config.toml
dataset = "microscope photos of single blood and bone marrow cells"
train_examples = 97085
arch = "dit"
objective = "flow_matching"
num_classes = 17
cond_dropout = 0.2
norm = "layernorm"
layers = 8
width = 256
orthogonalizer = "polar_express"
adamw_lr_other_params = 0.00083
steps = 11600
final_lr_fraction = 0.01
adamw_weight_decay_other_params = 0
Rows from block 4 of a small class-conditioned image flow-matching model, named by matrix and row number. Rows with one number belong to one neuron. Each number is 128 + 32 x the weight over its row's rms, rounded and kept within 0 to 255. All counts start at 0. Numbers have three digits each. After the name is the row's rms in percent of the matrix's.
After each neuron's rows are labels from the 100 images, of 14976 (inputs lightly noised), where the neuron reaches its highest value: "place" is the part of the image that holds the peak. Only what is clearly more common there than usual is listed. The data: microscope photos of single blood and bone marrow cells. In brackets: how many of the 100, against the usual share in percent.
# fc1: MLP up (model.blocks.4.mlp.fc1.weight, 1024x256), inputs 0-63
# fc2: MLP down (model.blocks.4.mlp.fc2.weight, 256x1024, transposed), outputs 0-63

fc1.555 074:081081131078161113102141107138157139168171127158110120104194113089145155154107129114117120098132098078133101108123160090134160188175140141098118109163037095088114098097117151143123184193089136
fc2.555 084:190119128177099165139133120160149072124091124118151116143043111101152118138116177113138147099114089138080128088138149191171116169087143179071071105154121132109089069115108079140123185066073122
place: bottom centre (25 vs 9.4)

fc1.623 089:121121154142135152115118127115107082171153127121136093106068095143097097134123146187120110171082153200187129092138059144148118135094134091111066097124130126147130160142116147103140123109156172
fc2.623 087:142151103172117151114166112105113155086099132160129163144117112202183090098177110102094151169124137158056118168111098047149144114085147134061073109115072159126124156114091109107117121132107147
place: top right (40 vs 14.1)

fc1.630 086:124134098143165110109181121134155194182100106065157074116135142032086165171151147088144107120114144099163065189114065121079119159128153142162092128090153093149166147121128164162147112154128133
fc2.630 073:109135097125094118120148138114146141122144110123162112116124112053155132146132123116168048195133163119129100108209176114151159158104131149134161131100182131115066175098156100155079131093143125
place: bottom right (35 vs 14.1); middle right (29 vs 9.4)

fc1.616 092:114117075112118077095081103127176127120119108121145151166132070151142162110118115111154111116100115137100130126126093144154132168098160099138172178140155091116129058130102091135163135100102174
fc2.616 114:098110098133149128164081116129145129102107146134153107137102103177135132153126135159127112121117101111137134129131137146128123134153114126145144141145110111113144143139107131137130129121113105
place: bottom left (69 vs 14.1)

fc1.528 077:083122172141090145133178180129124181156073071149139097124117129163164171151188217124105115114182168145121129134161115110142115114152124081098150131119127085140118102137096183131174185119076163
fc2.528 078:170131152060173138127220110112124115138130070154132131144148126109080114124116065098081144057118179143197092173121130137147154168111118164092200089105170137108109138097116127084107127100112138
place: middle right (35 vs 9.4)

fc1.253 119:116173109155124164123120167110147182128143147071153137090183156139130181165114163134180060101127134123129141191127133100218179117129042105115145117142140171185116111079144100136138146106085181
fc2.253 117:139135129133123122105057113169133123141092125159116140091166113151210088157143174138160044119139094095118135163094126084181098093114047088165102116133115137152163188159110141108128107144029140
place: bottom right (38 vs 14.1)

fc1.560 088:144122118159142127140123152129093136147186112127104079099157127153124106107076170090107127154123071157143108117159148141131108031108190171076152155153114133181123112192135126147165177166125122
fc2.560 103:100135082141137168167111158143117110118113118144146130123135072101109108158096159151137119137119028133171172083133140150044159039136117112121072125168157146122178127118140110098143077142123113
place: middle left (33 vs 9.4)

fc1.26 098:132175141124072172093179090124161147120161132090163115120098155125137118139112144115108158128133148114164110129146137114101054148120164148180125162128092142111191138171182129166136128104151095
fc2.26 097:141148147114204136153170158139199121079145149121069150125137150106115120096083153164126125085115120179098090129110155102136157132146110108232170099157115150100127123100152149153148093124201118
place: top right (37 vs 14.1)

fc1.564 090:125108109179141136139146122142110115138119113095137131148109138162175135179120128102166130127132116124139195181141086116129138117168148163104128103063137146044161149133137114186160128171081132
fc2.564 092:128100152121134062143166186133139093141108135178124161112135184152122199172163147175118179097138113120119129150069106067141090100054108190107112122062140136129174100140197104136146115141087173
place: top centre (40 vs 9.4); centre (25 vs 6.2)

fc1.291 096:182095103155114074122107085169121101141122148088069125120132126139123155131125119157137123208131090099166196107107119131122194083126090128162112084060139137138170144087169211128075161060138192
fc2.291 102:057166079099133073094111157078107162104159042144174129074157165161102156118088129143159156155117124108066153075096114091095090130135123127126064131096151101134145170078103079084097094136105096
place: top right (46 vs 14.1)

fc1.456 093:170194132120107107150068195119211131114157088181160082117114159163121098089183159103112095123132137149052183168137129140159169087110111027171148182153171089130132117151133125124113143136212101
fc2.456 096:090174123167122101134044181083200134134174127170097137106136175095125127087175101152098134123112144161212102170125138152098078116129080143118167161149130123120112149148096141099111090113166144
place: middle left (39 vs 9.4)

fc1.388 101:099099165110140109062125109067102107180157120182134190145153121173157126153130173158095032099121130140125086149173067127107119120119126064078175090061141180144062154151190117141063148122109134
fc2.388 103:123164089159121072111166195146141151144111114121152137129132135067080150083091094159094202140099181109165121166119117107132113126129105101149155117181191102101123103080181159063115104127139137
place: middle right (35 vs 9.4)

fc1.615 084:136134118162157104118182154148160146156124155152139104100101120165112093119101110117116195145104128145101158129070126142117148134072095087156067151179104161108119131128104157136155107107124119
fc2.615 082:123100114108085159126167129180146126111160160167149111120122116133102099107135183143123153142166161170173095099149106105062107098183073134124091149171136177131161146105130194184055063114101165
place: bottom centre (25 vs 9.4)

fc1.190 095:161133157146132129117143071085129144130106127177131139175106110132122157118049135103111072126203121145161121091110143145110124089071098102088128142143114120134090146092099056146132107062110124
fc2.190 091:034085157117117082124205143085100159132105137105149140131099100134095126129090127123111131087120156140121111110119067138080130156177134161105114133188078117127163118070138086138117162148139183
place: middle left (26 vs 9.4)

fc1.613 104:118146151057106129147145175166124047041123126184125118165133083131052078134130110154127116140177142117094182111132105143078081159138166117115074134104137125098113116183149201173050123144153101
fc2.613 103:119106119077127067108139098141150117156129144118130088099115075094095083062081149084129145147110148193122181110197067151147104098087161101113129089123148177165155132145121124136101108123113143
place: top left (45 vs 14.1)

fc1.245 096:118132099117135121129135075098114121101089147134154158107137032099168132147177149110158115153112122164109140145113139160127169148130143159202116112103064138100131142166134129126135088117132142
fc2.245 118:122200133105124169177117082116088126168175078140144149143110048091123213132132164111146086118101135103100139122128163150130116100136152125178109109140139133145131107129125090099116109107123107
place: top right (87 vs 14.1)

fc1.256 092:229096125151180152153136132121168079149102113194095091171133090122086170115198101109112076152106129103134110065136108097109105094087124118096140132101085093105113144123160136142089142144123144
fc2.256 098:080129145124097172119074123090167100136140124151114150155086096107128113128189126133139045121135151118182117086100128123073182085161134131130170071104113170125126104177081112136092114127118114
place: middle left (42 vs 9.4)

fc1.141 112:168133129153141097138124176156098141061122106162023100126139104117117171140086134168156172178143139180149164175090134118115052129129170105102121082172165106160124162143133126135145149140157073
fc2.141 111:139136102100138146128152120134147151111125137080066099176134125146192115103166131103062124135161156132106165128134152137133138145165134140162079135109133130087117121135087153138163179120100142
place: top left (44 vs 14.1)

fc1.277 096:078123174117138113072123079139150118147063153113096117139133120168112085118060121106128170126189134147131155129137148188113153101088100072127123148142209098132099181153140126104112150110137154
fc2.277 102:156127187189125199177154135103119122170115143094175079125163191168095154072097138077132135117162197105097138128138149150117121138142134120124097181119109068185147148138118073073170123101114174
place: centre (53 vs 6.2)

fc1.529 082:096114104177117137143120120118122140152173203072153171174154128104113168165157080128157109127157129154055061178054193116135120107131114095154170157135108142130151158136127149149179127094140121
fc2.529 079:197075097133109135141127132140101140138102157088124090148085088118081140152083189086127122120126124159196112087202154113112094126155114116139164114127113124137153152151164089163121142112176147
place: middle left (28 vs 9.4)

fc1.489 085:100150107107148078138170135147138101102099051162111085116092119180117079156080136100124189112154127112148223168116071154153137093126120036136121102104160151156188111170161124115117102152097118
fc2.489 090:159137115137142087148176148171156098165166118177124101175113164137111108179083132163099202112139141102092134115128064150172124102151121098161106080133092136132204083000128081119138139132079092
place: bottom centre (45 vs 9.4)

fc1.329 099:130140106142051116138175162136140142142096066112087112115154130110113172176127164135081135145166133129081103173154113072133129111135154091113078101115086153116175134108130164120092102062123083
fc2.329 091:122148130161220110073190140144156107083154118049200100143077127108155149168085159175097128137153111129166127106100063128127123115132085102138076120126121151132123141125098108096135146193158098
place: top right (33 vs 14.1)

fc1.77 106:113142166138111128144150116170137148138112140168151137139132085071127185147123144095128143058105134075119144075102160165130179159091170107102114185109141103092148113056199140083109111191108101
fc2.77 108:143092153142104181174184100096167097151134104105132102086125145141077083166172167133108089117138110099159126111095125121175130154168146143129128074091140124101132103145193145055087113131086112
place: middle right (35 vs 9.4)

fc1.347 114:128125165136147112087142106212098101097047087169153135133151137143148078117099192153132118090145154080087188107104127112143080104116171155095115155129092090104119156159182085114093140167131164
fc2.347 119:122098124164128103192194123100163097169180129079114127089103069131096091075151103138090071130139118107166154099105143083132129102110095123075149136087073137126120142097164026148102090112084151
place: top right (53 vs 14.1)

fc1.207 123:133175082127109180105182076163147114060083121122128165148170145157159114141091078152128162104121108106178088194120149127130099127135091096137135098149202136098128008124161168106127111062109095
fc2.207 112:140123061092190171138195090187146088126195129094123109111053136149138109119062113058153111130119130099099138090164141081124171146149135146139129124120156150133103024139130096136087125114110085
place: bottom left (34 vs 14.1)

fc1.455 098:129107087120155149161130141161128156125105065185111132120096101162134105075108177120133128128143143145084121073084119140161093088178124098121106187157153122065161104165162061059100082159128166
fc2.455 109:120125117127129180162150127152079135147130082136168118113076146122132139156092110147131107112128142101154103131123136134117091134104139123125178147102096175138090132080169136112073191110099170
place: top right (36 vs 14.1)

fc1.418 113:141149124107170150125104109185147093072128102148149053112116090217160151137101217136132184119165122147153115102161144129134145086120152114104140095106073136102149138162122088095117201132114057
fc2.418 119:132117166178088169112077075078074166169205127075097134105160142046136157085085117141122111177110120143105119122087098089095164184153156106141108097139124135113102136111156097130117122203173135
place: middle left (39 vs 9.4)

fc1.44 091:121112079125167129116140164052168108140123128114114150165147095123167101152117133134131107135038135027048139052107113139173137132128137077128182046126048166074139174131135151082142158118096097
fc2.44 095:134117088148091173193117147081205110137115153092091122148098082106102121106149168073133136103120155062220113123142118138091138118144125100151153057137067121081121133137137166102125119085102126
place: middle right (26 vs 9.4)

fc1.558 111:118165114164162133072108043188118120177116144136162165143112145082133122117129112174133109113150122123158160163141158167078139148078127181146115114153171087141071093174163100140131155170191078
fc2.558 117:107154167188086198066101161129074092100148103138161125136156132172151098144135153122125101139125079074095152135121137186110108102162133107116137133104113154099179146084178141076072119100114064
place: middle left (31 vs 9.4)

fc1.211 118:153141120154126165110130142118171131114113164160113168073169108071157124122145123176125068157138140184136078129169151090157150175103167110105113086126072160122127117088075121132102083112139115
fc2.211 123:170109146165122149183130124131144129159192106120182124095123121182154162099135153138137093167107105133111111085161133045181105165108179097129117107111099107093148163098092151135157130140105098
place: middle left (32 vs 9.4)

fc1.423 104:181130147191120145096143122132078131119132116137112138154087126162155127116092138168162099132239129099143083098133179136190114122106143158143155141081119130106087091107074081154108161078141088
fc2.423 097:115166126192108114178149145088079156106127104103111116131130177098119111112216110127098145161134158140152134161129137148125091143158118120140157153122102102120115130118131110121127130114102123
place: middle left (29 vs 9.4)

fc1.572 136:125168103111142121128137120122117170157165128082083100178149065159082207167172082170132077129146115138136139118128167102125118135112163200152079153139109070114096059143156123149161197086102153
fc2.572 131:104120185143087142084102131103123143166123169166106135168166149126131085112167142130117163109159148118137136146166060177121151203128123141181162099100099171128151182034089096119083096142091242
place: top right (39 vs 14.1)

fc1.163 118:143180078129090163115148130189119120119134145155130142145128112120142092159091064146111122105124146152186154120164139094176185107185135181185111094114101138136160117132104103100089133090181069
fc2.163 099:101066109149088129109096144079145132130056147159155054128149155149127128088128177164134136171122079123121096096165120133128173099058097141132151118137125135150115115088117106153105120111145155
place: middle left (31 vs 9.4)

fc1.189 066:164122138123129150132128074117155148072137161126076152101144105087202151094163158116132064172169087132131118140126156118126116101156130184114147108136149118115108077072076131099132183080123083
fc2.189 094:096108145102117153142151080149097132114155155095100140042099062134126118111157199084161100179107090106153176159121135112149136102122177057123092126140105182111102133199106119086145164117133096
place: middle left (30 vs 9.4); centre (27 vs 6.2)

fc1.415 109:147135174084119077170163099153180102139138112146183067157108164163111087172140129127122108084139127140123172075132179177136141123169113200152130102141114139054095194140202142071175137143108102
fc2.415 116:122130178174077161129148119096116067165130097137079179120100152094100175133199110177131082099114096155179148105169119230097177078099082185131167117110122182107090104108162108135102113097074067
place: middle right (40 vs 9.4)

fc1.500 107:123158128162103177142078078150157084145045170082186156121111129130138110110133105107155099098152166101123089135131134114120162156079138123176101120091130097151134079146185144112199149126122211
fc2.500 106:145168113147144161063081108113166152108149141128083137117159152128136132112074136121095108080137172143075112173113135113144089168221144103211055096102134120110116096072122103097168144115134199
place: middle right (26 vs 9.4)

fc1.127 078:124163093098053145102157118127114167109104175092141145113176163173146162204191155115057136120138124119101165104116128164100129114129133205154118139116132140114163086113132126165127155131106089
fc2.127 072:170143058180165200129147142158131148146162080142111120134158194159133114190160101142126164147102102086150157153142103167141126174103167207164112176155104064087144107087109100233153137124111117
place: bottom left (35 vs 14.1)

fc1.364 076:122158109161108136120119122168068108058159150120124204163126155113131083096113064137188129136162093087143160152119130133107157027086135142142113153102109115173140137226137100101163176094130180
fc2.364 085:148134133119152121148111153147128096148088156123178086150146150107069151089095116110184127135153083139121094146124114114079112079127146075129122115117109043162130131097093127126167099140102217
place: middle left (35 vs 9.4)

fc1.628 089:125180094143088132151199168145088203101136147132047168124071159109152150163129070119105092099229159134116077210147116163143108152089141084157143150107140117142142119142125110134141146167133070
fc2.628 095:119176086134128135067179147151151150144133092098099093190140161134111123102064133134046102092140157119136136102144090100115111147183122106173124146115165143143172130110172086143155118159112116
place: top left (35 vs 14.1)

fc1.447 087:153140123113078120107153127093108099169084149134106059142120108160130118159102123116088176108181154126096115148117134150136177116075092160132167105124107124082154100132104074169094191171079058
fc2.447 080:111174109167208144118099106111094101118109134133115142156138070186103128081151169125136108125130200127123139153127106107138105114185124127125174096126110157083130095159125201203142081096119122
place: top right (37 vs 14.1)

fc1.32 088:149141216128159108155111157138130065184113122153119106107146134138141175147149130113110108100177082051162144105129177111175137192061120125124129171120077159163091090061178070139129131137114154
fc2.32 089:137110224038077135119102098067095148134130099121173129078116182151141150180133137201113045075150068057113137079176133148106116160178077153154119108112119139138114123156138236157141094088084122
place: top left (39 vs 14.1)

fc1.641 116:165107125097138093134092137124157127098150137158125139172149144087124119030142142134139139110144122084132133132110094169230139128155135132134118107120068131173132152133103110125127104184088169
fc2.641 112:143147078129147118149155155172145138122128122056097143075119102118166111102079103181145141057160114174144114104155122143151142167149101131110142145166118131117145178113110103170074112121205169
place: top right (37 vs 14.1); middle right (26 vs 9.4)

fc1.430 093:117124096157157119108115121103149091125135130150139146088175179122137134049090128139053122056137092100189111133129141130151116125072135111107121118144127088159119128096061085111147131130145093
fc2.430 102:180132110132120214215053096152104108129121090153166179113073081089155097043078103115061138076149121124077095116105122126132159138155160128087116110132117091140103150123078109144133126120117074
place: top left (32 vs 14.1)

fc1.126 093:106063150179154105153133179154129146121173130107145118135150115110125147120138148138106135153169132148107151156156168146140155088092172163119129150096104121099122137099147101141119142107126091
fc2.126 093:124115090127112100116143161137117123147126137088126123124106161145156081087205076194085176125157121135144129151139154085147128143139130159066155153132164132139130159138136131094143108100078116
place: top right (32 vs 14.1)

fc1.19 089:150070146137104120138125132169179210110090130131084128110068159102108063174180174145174096078176135145168121173131149124071124200160137168161145153111109100169071122117114166117094232130083165
fc2.19 084:124105124108169137226172080178108059111140129123111165130120129153155131102115110082189156132108091144100106108125129155094077224107183094128128119127171107108125128084085094118085121160119169
place: top left (41 vs 14.1)

fc1.480 123:118158127172123113140147069128118128112118135170142094186107117127177185084172112141103154119199107132106169070140145153113133136052143108148102132154169109117134105191193065093144121090123113
fc2.480 137:118137122114137173153188099128123092143197115133098157090199154112058121130100130120139113155135140070195161023141129065112148114093050070123094161114128132146136138103191124081090089151133128
place: top right (61 vs 14.1)

fc1.199 082:167104074104097115123104092100116082022117185086157144116159141126114051071171087130085095082156088101134106124104097166130116148167118161115123100097184143130121141126114116098136161130137134
fc2.199 085:071124053133161135108076089123142120182117186114141117126129138110139037111114129124070084087109100100120107127131109150086150143044149125123138089105167122144107143090150079119203164099129138
place: centre (36 vs 6.2)

fc1.270 114:138126127151113114142147092149102080153091166133125101122158094073150157169071093137107126150126076056144139137129146141118094110092134154113190178149120096156114115151107160087135144113143201
fc2.270 118:105123185183137099111208085108171143121157103104107073166190131142123146111095155129130140177114144122053117150148093161132120114108112125134165111078126112088129129091137117114114143096091164
place: centre (39 vs 6.2); middle right (35 vs 9.4)

fc1.56 095:192173083099189096103152137128153182067139138120115072147140144125138137142066080179079186132112129107086122112141073114107189116136141165115152150113057130131123102189160110139128156158155105
fc2.56 098:085187077090096102187139131106164104123075134135140138181101150075108127141046151100121219105120108112179123107124097084125065156136190125124158092142114094124062091060133159093130117083172142
place: bottom centre (26 vs 9.4)

fc1.362 094:116108152105135188176137125136166107079106170168136160068180156146102141199107107124112180081144118184091094138161150097119137164105166142090113150051088131090119156144114121133149128106154095
fc2.362 098:139147144124128166131142137046159134133117170163078116140115153130106165191101084148111113130124113135214134119126105142072156140117045151128134097062142183121116178155111159069114112125077180
place: centre (32 vs 6.2); middle right (32 vs 9.4)

fc1.182 096:128151095145145105102116119155125160117157152087136104134059131126131179086125196151164135190132110120118157136148124143160104126169106137186122129103149198113149124091166138204098131086087131
fc2.182 102:121184063107105122187122111123162162105152087081120141143155124102117210065151085103130118102105135131126133147087083164082106134076108122087100169143081129123189127172149140103094158128119143
place: top left (34 vs 14.1)

fc1.71 112:141158158169073107085142161108156094130166108113179109078126165074066126083124102139117108138140136106156177101109096186114153135103121110099095149120066123114068145114152176121129067116093139
fc2.71 119:158144168185105216131079084187134118123134090141140165111183108195197086153145153144156119124135114124156155075101162178096149135124122182119081066063154099115199102106114089133175147146123095
place: middle left (43 vs 9.4); middle right (27 vs 9.4)

fc1.330 115:139139202177100129100079144086101119160116111119162094112155120067137163160124121099134105109138110137132114101148135130172127190012119200191127136165116202116108080129133090099114124128109072
fc2.330 105:123134185028167097123046123063065129096110127098124171158114145120125155160105109180127119144133116117126150150116141140127087135255165161166157105181074179109121093142154142113117158118105113
place: top right (35 vs 14.1); top centre (25 vs 9.4)

fc1.34 088:162092148153153142147145157103155040138100100188137138121137202140144141140161140135122122124148128122131125134148128130138104089101124186105172131063079159186113148133110110077119107164109172
fc2.34 109:088123114103091195143139111154159144109097070206076085158127129138153111061135107138090114178115156104188092133117120091101125116189082129104151130124111110133121162154140147131147116118095146
place: middle right (49 vs 9.4)

fc1.124 091:141110116139089134064099134200127141088127126180157104123167083134163173129139099134142197158174152140096085201150166149100191084114182126164110065123151100108147142138069184119109111058170113
fc2.124 086:093135132144150182168156107089145115162146114192115086106071084141191073128138095129106121091081163143128106116118174107158162117141104121124151159110151104099141163139126093135157131117158084
place: bottom centre (29 vs 9.4)

fc1.169 080:083101104147134132129099103099120137142130123104197140124145087102139114142099063136132122110175131061155133138091045113118095091136129100135124147133161114153137140130115171136111148128143114
fc2.169 094:201092115101141124164108140082134206131089184082143069170102094123111105119069174085130152017146136067127106155152068171129148106107062101164153164142124119170111144118063107149044113135117130
place: bottom centre (37 vs 9.4); middle right (27 vs 9.4)

fc1.147 073:099124121122130130136113147150166132071134075085226121164117146137087156163136179100122126124155145166110169163081138110122131123145157103120094075138126125144129116155108053107100059117104102
fc2.147 081:145162143115105118066126124124160142140133113115081108126140166102112152194181123136160177126117160179137096113171127160084163143140103130151085172108063126154105168094078162066139109082156131
place: middle right (30 vs 9.4)

fc1.252 096:094160061165119113099130130151156138152127029153110185146142102175104094160143134168147063184105112148149169139155097179132148188148131069174119091132108147135109108112125094197131142093102101
fc2.252 089:136187054099118121061149130169123161163167108153130100117075118146142063146150126081109138111144108111074176156077109110182121150091230128131099096143083143154078151117157214170132141134086095
place: top right (33 vs 14.1)

fc1.196 099:122112228218077118079083150152150167118088156159138094104124094104127148114120146151143158145114151170166138158180185097148101166166150088115119117109147109099136160116143163140137118098149130
fc2.196 094:191107146204054158179086142122175185134136102138157134109125116138134152145122060184161119140119155152138128063139137175111145100087132113106098140089104096106126123108087149105074175101137167
place: top centre (32 vs 9.4)

fc1.238 098:108142123182128120128168099096171137138092135079075171136163136194126067141109081124102211169123131107175119137130100169142155147135152108110164158131098119217165117112111142141112158133178123
fc2.238 088:140155176089104120116111112096113148147158095141108152114185142060154166177084073149149132170130100159174136181181158115189160118102072131165149104095155139117140135097151157173144122144072172
place: middle left (40 vs 9.4)

fc1.138 085:156113108129113130146178144103087150119102178120113163114153076108097137122099132072110122149149129133148109141108102123075114087120119075129135121093097154113159112104122096134112115169159145
fc2.138 089:082119147086147120086159167114128113139151159121126058127114137199098160135080156173121103159124127151122133134146129104112117121123128089130138133094129167123161136150123164170125120138146122
place: middle right (40 vs 9.4)